python train.py --model="image embedding model" --train_examples=97500 --image_size=64 --crop_scale_min=1 --num_classes=18 --embedding_dim=128 --norm="rmsnorm" --conv_stem=false --am_softmax_margin=0.3 --init="trunc_normal_002" --beta1=0.9 --adamw_lr_other_params=0.0028 --steps=7100 --batch_size=256 --epochs=18.6
Rows from block 10 of a small image embedding model, named by matrix and row number. Rows with one number belong to one neuron. Each number is 128 + 24 x the weight over its row's rms, rounded and kept within 0 to 255. All counts start at 0. Numbers have three digits each. After the name is the row's rms in percent of the matrix's.
After each neuron's rows are labels from the 100 images, of 14848, where the neuron reaches its highest value: "top examples" is what is common among them. Only what is clearly more common there than usual is listed. The data: photos of arthropod specimens (BIOSCAN-5M).
# fc1: MLP up (model.blocks.10.mlp.fc1.weight, 512x128), inputs 64-127
# fc2: MLP down (model.blocks.10.mlp.fc2.weight, 128x512, transposed), outputs 64-127

fc1.141 175:143124090157128130175094125105141124126105133104119133129114131128130086134179124106130089163054119077088115124104139138126131114141141125132124076116047154130108108104179129116097128136121118
fc2.141 176:140157105106137143085077192090169114093127110106121129150128123131131161111186144105127095128129111119144131138150106129092113127165105158088158182167108126141113127166161115104103128119058139
top examples: order Coleoptera

fc1.4 149:133133139170111105119087145148128126115164131121127153139152124146114138135173141184137127139095147127099105123126105138129112089122175120168139182130206147091094160153120127118163102162138088
fc2.4 221:126137094135112123105121140143160101133119109148131164135110081130131109125150075137151126118118129115129125145173148099129151136063131126086119120129141159151139075163131082120102132105146138
top examples: order Coleoptera

fc1.134 139:120102119124154142097119119112224125123098108120134151089128126107088110168125200099101112124115147141126095151162112075141136159138125121109122105106130121128100129131142135131063120136124089
fc2.134 145:160074110153131138127092102126119140158168130132136132119115092125106129126098107118118140122127168135151135131106176119141152108125108111152132129116159128157215105127134135128128146169130198
top examples: order Coleoptera

fc1.323 160:147099107128114065127112187109159129128147132100126134101141128125089131133119127128124128131143141129119124094109125138159148167125101152090131066098119139145148162128127156151072128129112124
fc2.323 198:132126139185128110142085130139118080105125135133121143136126118130108141114168098141126123153119127134117120209146129079188138095123152105084130119090101129133128127130136105129139127136031127
top examples: order Hemiptera

fc1.412 164:159118151128119161075197166130092131114129134115168123138128177055121106116130130116124143107112144167136165132124132130082132121145160183146128109141108102126133135148122088116142068130097089
fc2.412 131:104126169136103115128099127126134122122126129125103112125050118173149128129157126097156136159141137093129124130124128140139132129075112141152145069050149129134125169055122126110160133112142119
top examples: order Diptera

fc1.467 150:170111119119110135161122110115136139097116122169157121140159120119134085187126136121127112125125102129113152159141132116125116127133130110123133114157116125131115194092133089129131126115118190
fc2.467 173:154070137152141111142109059137113125085127149177101108127102124159082123104109122139090166123128147158098179096123122133116129123090133110132206132138125095198134128114138137150110128145148134
top examples: order Hymenoptera

fc1.105 157:102129164128127165109093097089160085103122141052172150109103115120138123113140129098164086160153147107151134132121131076158106117141141130136127136143123128122130147127135109079095143107123118
fc2.105 145:116148125109178119142121119163125133118108109116133062133098123099119130121089150126168174121141129152126134152136162148129130124123151184125134180146127145126135170096080136131113121126138140
top examples: order Coleoptera; family Throscidae

fc1.188 160:128129105130115196121131128153173129195121108123094148116132111184124118105104149150144132128123104131098129118150105114109130106127117127126075106125117155120132116086146121131108111116137180
fc2.188 185:140122125178115084112109126128130148113125101102106119140125137123128137149161051134115114168131137106169117181099108128156116129136161136131144158100139111124150125164127145090095117154129098
top examples: order Hemiptera

fc1.298 163:110073169118164119168127130124144132132182136138122136168112116109092126126105121149149113128116108105127126118206209109112118143137129103093102118137131126126179136133122104104154100152101161
fc2.298 189:144091160120182163128141161086155155145122095101127129144108109115127126126095115141082080149157118108166149109120148127113130104114160152166126145166123102113142121070138133131153125186123128
top examples: order Coleoptera

fc1.71 163:151108124090127101153146130127120118130140119102133141135176091107127131084107103147109109142128100155127126152124117085097113187140140107187121168130129130191185172112106086127135117137154125
fc2.71 177:112155100126050126094160083134133151100134147132131078145142096120124103125124140134100133110155125125140140141128107167125110117125129114147117124099147140128159124119131148106140142104126072
top examples: order Lepidoptera

fc1.185 174:157124163161119127129103122125111120113158144095172171125118113130114144123110179131154117124119140127112125142110117077110157132140105109113145084120130116125119125117128132128130133145122116
fc2.185 127:163129118143172145096128126096109176128199093134124110119109124128123202127105137113100064114138099132135121128093088134130102124133159120118115162107169143142126095130129142126124154177087138
top examples: order Coleoptera

fc1.299 195:106112110134104125171125129126122121104122127081159145128141129142199168065084160166133109155167137139142143156120129128109129142095131131161069134159116077134131148128132128139083139064175153
fc2.299 187:149132104105123130098112100153112097093129158127150130118139101115124134127134124132115102099145138141098065142129127170129124134102094122125144144085123134108076140106167148134135126124126111
top examples: order Lepidoptera

fc1.9 150:121106111115122139116135126148094122130164125142128132152127174120084124144131094096129111116127204175141155156127119125125112133140080138103121151098125126101165161123135112128120109175126162
fc2.9 131:102146128124115119106106093142127070140134159129124103122122130110108132143104124125139106142114151186126116123114103115131156149128131100132115102144128101118141161150153174118116140126121080
top examples: order Hemiptera; family Cixiidae

fc1.163 151:152164118128111092143144139113105126128139130088134111090124126133119139086127130169146083180132172158169091129128166135069129121114166124114120131115129131123134126164105127123131131125126118
fc2.163 143:147142125142142086141137142118116194139133114112112129128135185114128114144128129126141140167127123148127168121136127120102143129114191134120143137110128167099162119167140127146113109160156139
top examples: order Coleoptera

fc1.438 180:123122127106153123151163123109118122145134110107135122154092124138127124113137092116100137168139152157133141116160176178146073105102166138136105141113112172161099107118123147199130128128056120
fc2.438 135:114130098132119156128107132135142119132141140140093129120185136124138110130111155114188135123126128125151129135129087114132114135126123126132128192123127136124144077145152136149126111150111189
top examples: order Coleoptera

fc1.497 137:104138119135135115161132144138066094094131162150093110104158103140110128134116087143119138135126130184130127204128135140143155130077133136140129206134157140128133118122107118129162114102142049
fc2.497 135:147130127153113134125123104098168103145122092143181180101136168130145127109147136116125111128070127139121114119093086128136123110090156094126106131107096114171124111130094136099121133143101134
top examples: order Lepidoptera; order Hemiptera

fc1.450 160:095097109124124125073125110134140112135143107107119128092149111142160115091133128129099129204147158132120134125170149111108126130127113128149128133054101110127107102072123121107130123133142101
fc2.450 152:143130133075120120139129140081128148153133151111123128127125109101118130142169054119131169097109147089176084149136154159126085122152110081158138113197087126130114127124127161134132128050124128
top examples: order Diptera

fc1.441 166:118112143151119146114133121128087187118107161138130096128121103147100152094098150149121143121119153127105109126173135153127198100131117164128126174108139126132079179096133106147128134095077175
fc2.441 196:120123099097117083081072151148128133100126152128131083136088142159108110128121073144131111169115152138128139130107143102203128117101125143108147123153046134132116132106150123165150126128113111
top examples: order Lepidoptera

fc1.507 156:099117137089119124135128151163121134148134121135125116125156126184126123121128132140152094122136115134141123125127102133145108126111133117137115104160110122126148131165101117136130138073112121
fc2.507 196:127153138127128093125131117134165127126082125116124074128131166084153117128128167093124131105135101142128129055160120119129129112074122135176099133128128126132154125146090131116105136130123166
top examples: order Hymenoptera

fc1.456 167:148111103153125129112144131140134125134128083118142088137124152132113135144080121113116150111134127143090119106122132110127133089061140123100133068116110142121122128127104111133139108111144171
fc2.456 177:148117124119128141053156115144141138100107120147131130165084101136167135131129126110111130153128137152112105084126105157126172107123199153129159118132127112172118118145118135160167126165127144
top examples: order Coleoptera

fc1.133 145:130129173107181120116120092108154159131127116134128154130136115138181146188147107119132124087124104131137133134121193127122148134135114127135152128114127086176104103152118131111178131138166133
fc2.133 178:125123151176128137151105113124178104142110074121142135110107160161144108127130131140116117132195143114119185081137120156095134106146113135124098138144142128149193122111130137181069135130127189
top examples: order Lepidoptera

fc1.418 141:126135161178143206094086127136129121115125088127128168124125128127123139134173149114125155134114120128114100135129135085107165077136133135128134118132131150137132123097135157119086143089136071
fc2.418 184:125122119126113153175137079129131158151149155117115095136096089104092152125124122109120133142136159128097127116138073123135126163131142125131141139128139159134092117098146101136044114072170127
top examples: order Hymenoptera

fc1.152 159:157129124136114106103148121129133149129122148128107111179113153112126125158125126135129148108089113167154113135130161075129093094156165161124129101099156040145098128124125125129111135128155105
fc2.152 146:129100121113074116123096130142081114147151136125085127114129110113134123074142128120069110146181129137156114123151150138133112171130118155141111141128128138153080124130132178133086096142115131
top examples: order Hymenoptera; family Figitidae

fc1.34 177:127129136093130153145134124145104118139140126154092139138118107085117153136104083147109106114166131108138150073095141121175114167125135107122199114138127138143110093130126102133165100041123129
fc2.34 178:138114168118068134129109132144128140094125106118089133147091094108161138140143141117108123124117101140095115065126123120112122159128242144155180050096144129133125092162155133114120139137124129
top examples: order Hymenoptera

fc1.322 120:142114115078134101105125134124091140099163139138123126119137128071089136121138129153124115158171137119173112126122087123138192136136138161128159153126129159135129111145132219137099149065130182
fc2.322 121:121126124079114154126137128126128090129017154114140152164133123127118106132114103132115115133162111147120159122164162152140107113140126108145132125128110155128133099133127128133120119129121124
top examples: order Lepidoptera

fc1.212 159:127113144123146124163131115129142163156113120095161130128132161141128131128124140052137063087136127100136153128059088067159137063134132116115178137135128134138120161122126113122135133151080145
fc2.212 139:148107129139151183108155157131129144143157093129130100175114131104117159143142117129129118138129125140129108126154127109127086120151124155127132125122128120100082142158133127091107134119143119
top examples: order Hymenoptera

fc1.213 127:119144133164152134120098108104109124123120126130129146128130146116173111122144162141157124104045106118120139141128127125124135132172097133107150172176121127064151128108128138108112113119131161
fc2.213 121:120128113127102108097088162163152126148146126130141091127168110143161094129125138136103117111098129130125051128155090131090163097117143135135116176132144116185103105132132153111143140166133111
top examples: order Coleoptera

fc1.132 143:148151096124124122127127108150143124135136144133077140133183106153129126123135174146102137129140089172058143150117105101122116095158121123146117150126154110134163130138134151135075136121114162
fc2.132 137:117154118128151139095117138124138127139122131136126127121151122187116151143140169114096129110129133114132129178117122103129129183110105128098169133138127127148128122148059114131174138101137110
top examples: order Hemiptera; family Cixiidae