{
  "model": "image embedding model",
  "dataset": "photos of arthropod specimens (BIOSCAN-5M)",
  "train_examples": 97500,
  "image_size": 64,
  "crop_scale_min": 1,
  "horizontal_flip": true,
  "targets": ["order"],
  "num_classes": 18,
  "embedding_dim": 128,
  "arch": "pvt",
  "norm": "rmsnorm",
  "norm_position": "pre",
  "hidden_act": "relu",
  "mlp_ratio": 4,
  "head_dim": 32,
  "fused_qkv": false,
  "qk_norm": true,
  "parallel_block": false,
  "inner_norm": false,
  "patch_size": [4, 4],
  "conv_stem": false,
  "depths": [4, 7, 4],
  "widths": [64, 128, 256],
  "am_softmax_margin": 0.3,
  "am_softmax_scale": 30,
  "init": "trunc_normal_002",
  "residual_init": "zero_last",
  "optimizer": "soap",
  "beta2": 0.95,
  "learning_rate": 0.0029,
  "beta1": 0.9,
  "shampoo_beta": 0.95,
  "eps": 1e-08,
  "precondition_frequency": 25,
  "max_precond_dim": 1024,
  "one_sided": false,
  "adamw_lr_other_params": 0.0028,
  "max_grad_norm": 1.0,
  "l1_shrink": 0.01,
  "max_steps": 7100,
  "batch_size": 256,
  "epochs": 18.6,
  "lr_schedule": "cosine_restarts",
  "final_lr_fraction": 0,
  "warmup_steps": 140,
  "weight_decay": 0.2,
  "adamw_weight_decay_other_params": 0
}
Rows from block 3 of a small image embedding model, named by matrix and row number. Rows with one number belong to one neuron. Each number is 128 + 32 x the weight over its row's rms, rounded and kept within 0 to 255. All counts start at 0.
After each neuron's rows are labels from the 100 images, of 14848, where the neuron reaches its highest value: "responds to" is what is common among them. Only what is clearly more common there than usual is listed. The data: photos of arthropod specimens (BIOSCAN-5M). In brackets: how many of the 100.
# fc1: MLP up (model.blocks.3.mlp.fc1.weight, 256x64), inputs 0-63
# fc2: MLP down (model.blocks.3.mlp.fc2.weight, 64x256, transposed), outputs 0-63

fc1.114 [131 169 127 165 122 100 128 212 115 124  92  63 211 161 125  88 147 125 119 186 118 136 100 101 127 147 160 125 155  61 121  90 129 134 122 104 124 115 149  14 131  99 161  90 133 106 105 145 110 126 125 129 157 129 138 137 118 196 126 107 121 131 141 132]
fc2.114 [165 136 132 120 127  90 120 182 126  72 115 133 142 126 108 130 165  72  45 114 128 128 114 134 140  99 112  61  93 152 154 156  63  84 118 136  94 170 142 113 133 103 136 130   0 125 164 146 109 144 134 131 116 149 125  92 151 137  95 137 117 154 106 152]
responds to: order Hemiptera (75); family Cicadellidae (37)

fc1.68 [130 171 129 125 132 187 150 173  96 162  85 125 143 119 152 133 140 177 113 143 183 130 111  96 105 127 100 132 102  97 116 149 134 144 142 152 161 146 123 134 122 145 100 107 106 113  99  59  81 205 150 128 118 201 128  68 161 145  37 127 177 140 129 167]
fc2.68 [173 104 154 141 135 158  58 136 181 192 123 129 126  73 126 124  98 132 168 113  53 140 136 160 126 126  97 146 130 132 130  77 149  77 142 156 118 116  82 113 175 158 146  86 213 141  63 168 133 139 128 130 163  89 171 133 161 111 127 123 125  93 139 109]
responds to: order Diptera (70)

fc1.137 [127 126 124 143 116 163 126 143 156 143 202 173 125 105 135  70 111 111 127 139 129 153 126 136 137 152 109 207  93  99  64 119 168 129 111 174 131 201 127 131  93 118  31 140 152 125  99 114 127 101 129 170  99 175 122 131 146 151 211 139 143 150 135 117]
fc2.137 [153 123 130 117 116 132 155 159 125  99 182 168 125 135 112 185 141 132 146 158 145 143 125 140 130  75 105 132 145  42  94 141 155 104 116 132 112 133 119 209 150 132  61 138 137 143 169  97 140  50 166 128 119 125 121 132 108 161 128  94  19 114 146 107]
responds to: order Hymenoptera (45)

fc1.7 [126 116 119 143 105 115 106 104 161  98 128 108 128 154 140 142 129  76 151 101 101 102 123 120 148  40  60 166 174 172 130 120 144 128 155 112 121 147 139 129 138  80 116 117 139 154 118 198 143  74  89 133  91  76 126 113  83 114 237 116  98 104 139  99]
fc2.7 [136 127 159 128  85 133 117 138 162 176 149 128 138  60 151  85 145 145 128  92  45 149 115 152  72 187 152 121 129 104 144  73 111  55 102  98  77 116 126 123 175 126 162 104 227 140 113 129 156 127 154 145 155 109 167 132 149 111 159 130 121 114 129 131]
responds to: order Diptera (70)

fc1.232 [120  65 112 131 129 144 131 127 147  97 140 178 112 130 167 124 125 116 163 131  82 140 141 159 164 117 149 134 114 116  48 122 209 174 126 131 123 116 130 147 114 139  99 174 128 130 255 144 118  91 103 101 123 122 135 143 132 121 131  97 190 124  66 142]
fc2.232 [133 129 104 153 113 155 100 128 103 144  91 136 162  96 176 117  96  80 141 157 125 100 174 116 135 162 118 142  62 231 136 143 182 117 114 143 174 138  82 105 159 178 123 131 142 133 138 185  69 149  88 165 134 151 106 129 191 104 107  78 117 135 102 118]
responds to: order Lepidoptera (31)

fc1.206 [ 71 166 151  48 131 151 132 129 128 118 124 197  95 129 145 143 123 118  77 132  86 102 131 136 131  55  88 187  62 189 117 167 159 103 130  89  74 129 138 201 131 107 103 129 146 149 144 110 128 108 128  73 107 128 119 136 135  89 111 152 120 151 123 101]
fc2.206 [167 201 139 122  87 141 138 179 108  26  73 123 123 141 125 185 138 128 103 133  75 130 130 105 179  75 107 124 110 102 122 164  94 109 137 218 107 127 129 124 150 119 131 117  85 127 127 139 158 163 152 107 132 168 116 119 141 172 176 163 112 138 120 151]
responds to: order Diptera (68)

fc1.33 [153 145 114 181 143 125 148 146  73  15 101 127 131 104 109 130 160  86 206 148 113 106 135 127 134 176 150 149 150  72 205 118 134 127 154 146 155 130 124 116 149 124 153 124 128  96 127 106 162 167 180 167 123 123 141 129 144 120 171  91 194 112 139 142]
fc2.33 [106 129  92  95 128 139 136 213 141  28 111  85 113 132 140 148 136 118 102 149 101 140 166 111 131 166 121 176 154  94 143 123  66 134 158 121 118 155 107  10 140 121 146  99 128 119 160  98 136 129  99 125 102 139 139  84  83 136 102 125 128 180 128 130]
responds to: order Hemiptera (53)

fc1.252 [101 100 115 163 112 107 189 133 110  63 131 104 106 137 129 118 176 124 148 123  93 100 132 177 136 130 166 125 184 143 216 144  58 125  72 144 125 136 112 143 125 123 148 168 122 151 131 104 157 116 127 101  92 169 137 151 107  28 139  87 161 163 128 151]
fc2.252 [ 91 135 118 160 137  59 118 159 129  68 100 124 128 121 112 121  60 128 105 162 121 141 140 144  83 144 129 110 162 113 179  97  85 131 115 138 121 136  88 114 186 199 166  85 116  93  43 138 116  96 184 145 125 184 111 118 126  78 105 129  80 126 142 134]
responds to: order Lepidoptera (36)

fc1.192 [150 158 113 113 130  26 141 160 106  98 115 103  74 125  98 135 157  75  86  95 120 155 128 113 133 127 143 128 138 149 156 127 128 156 166 159 128 189  54 161 148 145 125 140 153 135 144 118 144 181 132 118  77 171  85  98  63 120 122 152  66 104  90 114]
fc2.192 [129 192 126 157 173 126 162 156 103 105 154 110 132 103 105 141  97 117 116 161  95 106 119  85  87 171 130 122 126 219 142 116 190 132 174 163 144 137  29 129 147 134 123 115 125 164 140  98 142 163 133 114 184 177 134  99 122  91 144 125  59 110 126 126]
responds to: order Lepidoptera (40)

fc1.91 [133 142 118 102 155 133  89 134 171  98 119 109  99 128 128 163 123  45 144  45 149 134 110 119 127 104 122 125 122 184  64 157 149 156 128 139 174  64 142 162 103 127 114  75 125  84 107 116 119  95 133 113  98  95 128 177 182  41 128 128 128 106 114 158]
fc2.91 [124 126 159 135 147  85 137 133 169 119 149 112 111  68 136 129  93 138 151 158 138 116 141 176 184  30 124 156 165 108 108 116  42 132 127  93 142 107 139 113 144 143 121 204 134 129 143 138 150 119 203  95 185 123 121  78 129 154 166  88 133 158 127 116]
responds to: order Hemiptera (51)

fc1.122 [122 122 124 167 179 171 134 128 132 128 138 176 114 137 127 137 106 121 151 135 157 126 165 139 122 110 132 128 128 118  77  59 184 146 125 111 168  93 234 132  88 128 132 162 178 155 229 150 129  60 136 124 151 129 120 134 164 130 141 160 155 173 119 139]
fc2.122 [110 126 100 128 204 171 145 119 119 118 115 172  87 108 108  86  97  99 102 127 135 103 176 141 101 109  87 111 116 152  98  51 186 129 119 108 165 121 146  74 112 127 115 122 128  36 170 137 123  52 133 127 107 124 134 126 134 120 102 164 151 122  55 132]
responds to: order Lepidoptera (40)

fc1.72 [152 119 138 168  84 126 166 205 106 200 147 128 176 118 132 169 153 118 110 156 118 140 107 101 169 140 144  97 141  99 133  49  42 104 113  76 123 129 178  43 118 120 101 109 154 105 121 130 124 100 110 127 126  81 114 111 154  85 121 141 140 123 127 145]
fc2.72 [170 135 121 185 146  79 129 138 125 132  87 118 144  75 133 147 110 177 130 120 103  63 110 113 131 139 130  82 146  91  97 133 111 144 148 152 129 120  89  93 136 179 143 123 130 127  55 146 113 173 145 155 138 214 142 130 116  20 101 121 158 154  97 113]
responds to: order Hemiptera (34)

fc1.141 [143  74  91 144 147 118 131 131 149 109 102 152  96 123 111 141  23 141 121 127 129 137 134 134 173 133 116 116 193 147 155 128 170 113  60 119 166 141 154 135 129 172  72 175 119 134 189 179  93 150 115 133 151  34 120 155 152 129 147 119 164 140 131 113]
fc2.141 [112  53 106 166 172 118 149 111 133  89 103 142 155 116 127 152  55 125 172 107 131 125 111 121 166 117 135 132 205 202 121 129 169  84 121  76 177 108 131 124 151 169 123 158 173 140 105 152 145 141 102 155 148 149 127 150 131  24 115 125 125 111 135 126]
responds to: order Lepidoptera (30)

fc1.161 [117 135 128 133 171 110 134 134 113 135 167 130 156 179  67  89 166  32 111 152 123  72  80 139  77 145  70 127  98 157 119 119 128 130 122 176 151 117  30 114 148 125 142 227 130 124 122 114 108 132 118 150 128 152 129  97 100 134 134 134 137 125 122 150]
fc2.161 [103  88 123 192  78 112 134  86 148 137 123  72 129 117 150 162 122 152 124 134 127 107 173  84 147 130  80 157 132 155 138 149  81 111 110 131 128 147 100 108 154  88 136  24 135 240 128 120 124 109 117 117 124  88  97 172 131 140 157 138 130 110  87  96]
responds to: order Lepidoptera (40)

fc1.174 [154  85 137 178 115  69 130 128  86 156 189  55 132 127 111 127 103  96 126 111 173 132 136 140 107 177 138 141 137  75 171  27 160 126 102 140 160 123 130  66 134 185 127 105  92 128 155 128 137 116 123 116 119 115 147 105 103 186 181 122 102 141 139 156]
fc2.174 [157 128 144 130 117 121 130 167  64 112 143 118 109 142 129 181 143  91 111 127 121 125 127  90 217  68  88 140 202 123 110 213 119 128 132 182 150 121 129 128  96 137 106  66 120 137 128 123 145 156 132 132 103 134 173 134 104 179 119 112  97 192 127 187]
responds to: order Hemiptera (53)

fc1.100 [ 76 160 129 104 123 155  90  92 154  89 115 181 147 128 137 121 155 134  93  90  74  93 119 128 181  82 102 125  74 227 113 157 155 123 129 111  42 118 121 199 146  98 106 129 103 126 109 140 155 128 141  98 124 165 128 153 159  87 114 102 130 149 129 159]
fc2.100 [133 139 160 171 107 124 147 106 103  75 111 123 166 200 138 132 126 139 127 144 101  76 128 112 196  21 101 124 132 172 180 129 128 125 143  78 112 131 145 119 172  93 137 122  79 124 155 127 136 187 126 133  83 120 134 167 130 108 126 181 130 175 127 181]
responds to: order Diptera (69)

fc1.130 [210  74 127 119 142 130 168 127 141 176 120 143 155 117  79 134 138 169 148 164 129 122  80 140 158 122 130 126 140  22 114  70 102 161  91 122 142 129 203  94 123  71 135 210 110 136 120 102  93 133 135 124 129 121 147 152 131 122 128  85 144 132 120 117]
fc2.130 [130 152 154 168 173 185  89 128 106 118 124 127 124 122  71 117 174 252 123 141  81 142 170 131 161 130 113 129 139 124 169 130  62 127 182 149  59 127 122 119 117 141 137 128 120 119  98 119 116 184 127 106 127  83 126 124 152 131 108 135  59  97 139 127]
responds to: order Hemiptera (47)

fc1.211 [ 81 153 134 156 126 128  98 116 127  91 101 173 168 151 133 124 147 113 133 154 124 124 173 134 141 129 130 148 122 128 113 117  47 112 121 137 115 159 121 134 129 124 127  73 149 160 114 134 124  12 116 128 126 124  52 186 120  19 144  95 127 155 139 123]
fc2.211 [133 100 125 176  95 111 152 171 108 133 127 121 120  79 135 141  98 138 109 118 117  21 127  90 103 131 144 184 122 184 175 118  55 149 129 152 148 126 118 124 104 168 106 142 106 121 125 128 142 121 165 165 186 177 129 136 121 132 149 157  60 200 161 129]
responds to: order Lepidoptera (40)

fc1.8 [154 149 170 110 101 104 210 121 164 134 127 128 148 105 115  92 120 213 116 118  22  92 120 127 169 109 127 128 126 190  99 164 115 137 161 140 114 116 147 136 173 121 136 148 122 125 130 110 129 160 137  65 115 142 105 126 186 104 139 119 145  83 136  58]
fc2.8 [148  93 132 133  93 141 132 126  78 137 176 104 128 156 128 105 149  65 132 135 129 124 136  95 160 145 126 122 192 123 134  67 114 121 124 176 188 122  73 140 129 129 117  96 133 156 155 130 194  81 132 128 123 136 135 128  84 255 127  97 160 127  89 119]
responds to: order Coleoptera (79)

fc1.95 [140 131 132 138 106  82 124 202 158  48 149 131 129 133 124 195 141 136 167 122 117 124  89 100 115 165 135 137 139  87 150 129 102 128 139 129  91 109 121 233 131 113 113 203 163 209 160  89 123 111 177 127 133 153 108 128 130 113 106 128 138 108  88 130]
fc2.95 [126 126 127 119 128 128 100 196 102 130 108 107 122 148 141 104  95 106 156 128 198 127 128 135  47 135 170 133 157 176 132 136 131 112 154 197 118 138 156 116 117 146 121 108 126  83 100 218 114 137 185 163 132 120 164 166  85  56 173  98  86 145 137 131]
responds to: order Lepidoptera (37); order Hemiptera (29)

fc1.178 [128 125 153 131 110 132 114 158 119 108 153 150 190 138 119 109 119 103 121 157 128 158 164 103 194 156 121 121 103 177 135 161  54 131 123 128 114 145 172 143 154 128 117 117 154  49 121 197 138  83  53 119 122 189 123 121 180  48 138 102 154 117 125 101]
fc2.178 [117 109 176 137 148 129  79 133 126 124 125 109 152 109  74  83 135 162 120 157  85 136  76 128 161  63 126  61 145 157 196 117  95 120 126 136 132 128 162 130 111 131 105 130 116 170 104 133  86  95 120 173 126 126 131 147 120  68 132 203 127 200 203 116]
responds to: order Coleoptera (45)

fc1.32 [166  48 133 188 162 146 130 124 110  39 116 115 164 160 195  99 158  99 122 163  15 130 153 140 155 101 110 129 176 125 134 102 130 147 127 127 150 127  80 130 141 131 160 108 139 128 138 123 135 110 122 151 150 164 201 105 147 144 147 112 120 143 123 138]
fc2.32 [172  40  89 121 118 112 131 153 124 104  64 116 130  94 189 131  84 131 121 126  29 128 169 146  85 175 134 131 145 128 153 173 139 163 119  94 171 108 130 146 125 129 148  85 154 154 107 160 202 164 130 134 126 139 142 139 169 125 132  79 153 150 141 124]
responds to: order Coleoptera (40)

fc1.160 [175 132 169 187 112 126  50 138 146 131 137 118 136 183 167  99 131 100 170 126 125  80 104 163 101 129 101 146 120 168 128 153 151 129 212 125 117 159  90 120 106 119 138 128 125 208 127 108  93 167  95 153 145 126 133 117 121  48 126  91 135 142  72 162]
fc2.160 [ 89 121 134 135 176 169 212 126 140 132 136 121 140  51 128 164  50 139 144 151 134 151 207 146 147 128 131 110 123 129 134 126 122 101 112 113 126 112 104 163 150  98 129 149 110 109 155 181 134 107 120  49 128 122 125 165 126 226  80 151 121 144 122 128]
responds to: order Lepidoptera (43)

fc1.221 [129 126 129   4 111 152  77 121 127 191  88 158 124 149 105 154 132 143 150  94 119 124 126 142 166 129 138 120  41 228  87 155  88 124 198 126 107 133 159 131 133  99 114 136 141 108 136 107 125 109 137 128 115 151 112 122 167 128 120 128 146 153 107 124]
fc2.221 [159 163 140 110 129 130 190 103 129  83 159  18 180 116 132 114 151 130 129 110  16  90 122 132 145 122  91 130 123 157 107 137 109 107 137  90 168 121 145 132 123 115 112 115  86 188 151 111 119 152 108  90  98 147 123  75 126 169 174 135 142 135 144 138]
responds to: order Diptera (91)

fc1.158 [124 132 101 132 193 110 118  83  98  67 158 129 100 126 121 181 136 222 121  34  98 113 177 122 183 110 101 145 139 130 115 127 143 162 120 134 127 138 145 193 136  53 150 108 134 152 103 160  99 147 128 108 137 163 133  99 119 175 151 150 126 134 101 132]
fc2.158 [ 79 111  87 123 185 129 125  96 132 128 138 149 128 145 151 127  72 152 112  90 117 123 189 131 129 120 126 129 127 136 129 123 137 198 177 103 203 133 120 193 131 137 134  50 148 129 120 186  98 126  73 175 171 169 128 130 114 198 136 139 130 182 143 135]
responds to: order Hemiptera (32)

fc1.79 [168 123 122 142 111 107 109 186 134 127 181  96 139 176 139 131 145 109 172 128 123 143 133 134 117 165 136 127 156  64 116  90  70 149 140 114 143 116  88 157 111 159 147 127 164  99 146 138 169  56 150 138 132 134 133 113  80 229 137  49  98 114 136 182]
fc2.79 [157 183 176  63 115 138 147 127  83  99  99 133 137 136  62 128 128 150 206 162  91 102 126  96 168 102 109 133  90 163 141 160 125 131 129 128 125 104 174 167 131 126 119 162 154 128 154 137 137 135 107 117  63 128 128 114 148   8 106 157 152 128 125 125]
responds to: order Diptera (61)

fc1.11 [115  54 174 165 143  80 127 138 162 111 118 133 137  69 122  94 128 128 118 145 120  61 133 112  55 163 145 127 103 118 151 131 153 125  59 119 132 130 116  20 143 150 139 129 129 111 141 125 113 172 119 132 135  71 140 138 127 165  44 120 155 156 129 126]
fc2.11 [171 117 137 130 198 116 154 128 179 124 121 149 175 102 197 134 107 140 130 132 180 139 102 170 131  87 145 124 108 120 142 159 126 128 145 145 183 128  83  82 109 170 124 186 129 136 134 129 128 226  66  59 122 154 149 139  96 146 117 119 162 168 138 142]
responds to: order Hemiptera (39); order Coleoptera (39)

fc1.58 [125 122 124 155 156 136 157 133 134 204 110  71 225 163 104 130 160 126 112 132 197 106 130 136  90 116  91 152 108 233 152 143  94 112 126 122 113  95 115 167 141 130 124 129 130 115  94 114 129 198 144 153 147 195 119 129 128 114 127 128 133 149 171 150]
fc2.58 [ 86 129 207 155 122 151 112 133  45 123 130 162 106 140 120 122 121 133 142 176 113  87 160 141 109 147 159 129 137 130 130 129 130 167 111 125 159 164 142  46  98 157 130 129 122 130 164 178 129  71 116 149 126 116 160 143 223 203 118 154 145 124 147  88]
responds to: order Lepidoptera (43)

fc1.52 [126 146 154 108 147 129 173 177 137  90 123 128 128 142 112  77 121 129 128 144 123 106 137 121 160 135 159 212 107 126  62 134 223 117  88 116 137 116 119  58 159 118 163 122 121 139 109  71 108 105 158 147 129  76 152 151 148  83 176  78 124  79 116  83]
fc2.52 [205 128 134 125 110 113 121 122 124  86 112 105  91  49 132 152 121 120 112 109 127  87 135 134 122 124 128  95 133 130  52 143 148  94 115 111 128 143 140 231 123 150  44 127 140 187 223 160 152 143 135 125 150 156 126 135 128 157 159 122 132 128 132 143]
responds to: order Hymenoptera (46)

fc1.233 [133 105 182  74  87 115 137 161 136 121 176 151 148 155 145  56  95 111 116 121 148  93 108  93 122 148 143 116 121 104 102 145 120 103 122 131 191 207 131 149 180 108 140 116 121 127 150  97 116  83 118 165 103 167  99 161 130 143 187 233 151 142 120 129]
fc2.233 [133 147 141  58  95 153  80 179 116 152 175 138 101  85 111 125 124 127 112 128 133 132 135 115 116 126 196 175 144  72  52 150 116 108 150 150  98 154 110 173 145 149 168 101 123 116 177 165 121  26 127 133  78 110 131 138 127  87 115 132 154 142  95 157]
responds to: order Hymenoptera (47)

fc1.213 [117  64 152 139  30 135 127  66  81 140  56  96 106 161 195 123 175 128 101 138 112 126 101 124 107 143 115 106 118 132 138 154 125 179 130 147 151 119 163 146 157 176 104 115 121 148 124 117 123 163 138 197 128  94 136 166 115  83 110  74 162 119  92 125]
fc2.213 [114 120 248 112  59 137 114  69 125 133 103 126  92 134 134 130 157  99 128 187 152 113 122 137 100 129 183  75 146 154 134 129 114 135  66 124  90 104 169 156 134  95 180 129 127 128  95 127  86 194 149 141 128 105 136  83 131 104 112 104 164 113 145 148]
responds to: order Hymenoptera (54)

fc1.62 [105 121 117 185 118 128 154 141  92 119 200 109 141 117 125 115 130 127 139 177 137 131 127 148 161 140 140 120 230 108 159  39 125 150 184 132 126 134  59 142 124 151 125 148 174 151 125 137 194  99 124 113  98  85 149 135  59 167 113  97 115 113 132 135]
fc2.62 [143 122 128  69 160 123 126 130 113 101 124  78 152 106 155  74 122 161 116 110   6 127 129 180 132  87 153 115 157 115 122 113 127 143 155 139 128 120 137 155 145 118 153 154 171 155 137 129 127 137 105 120  86  77 122  90 156 132 138 242  97 117 172 126]
responds to: order Diptera (88); family Muscidae (30)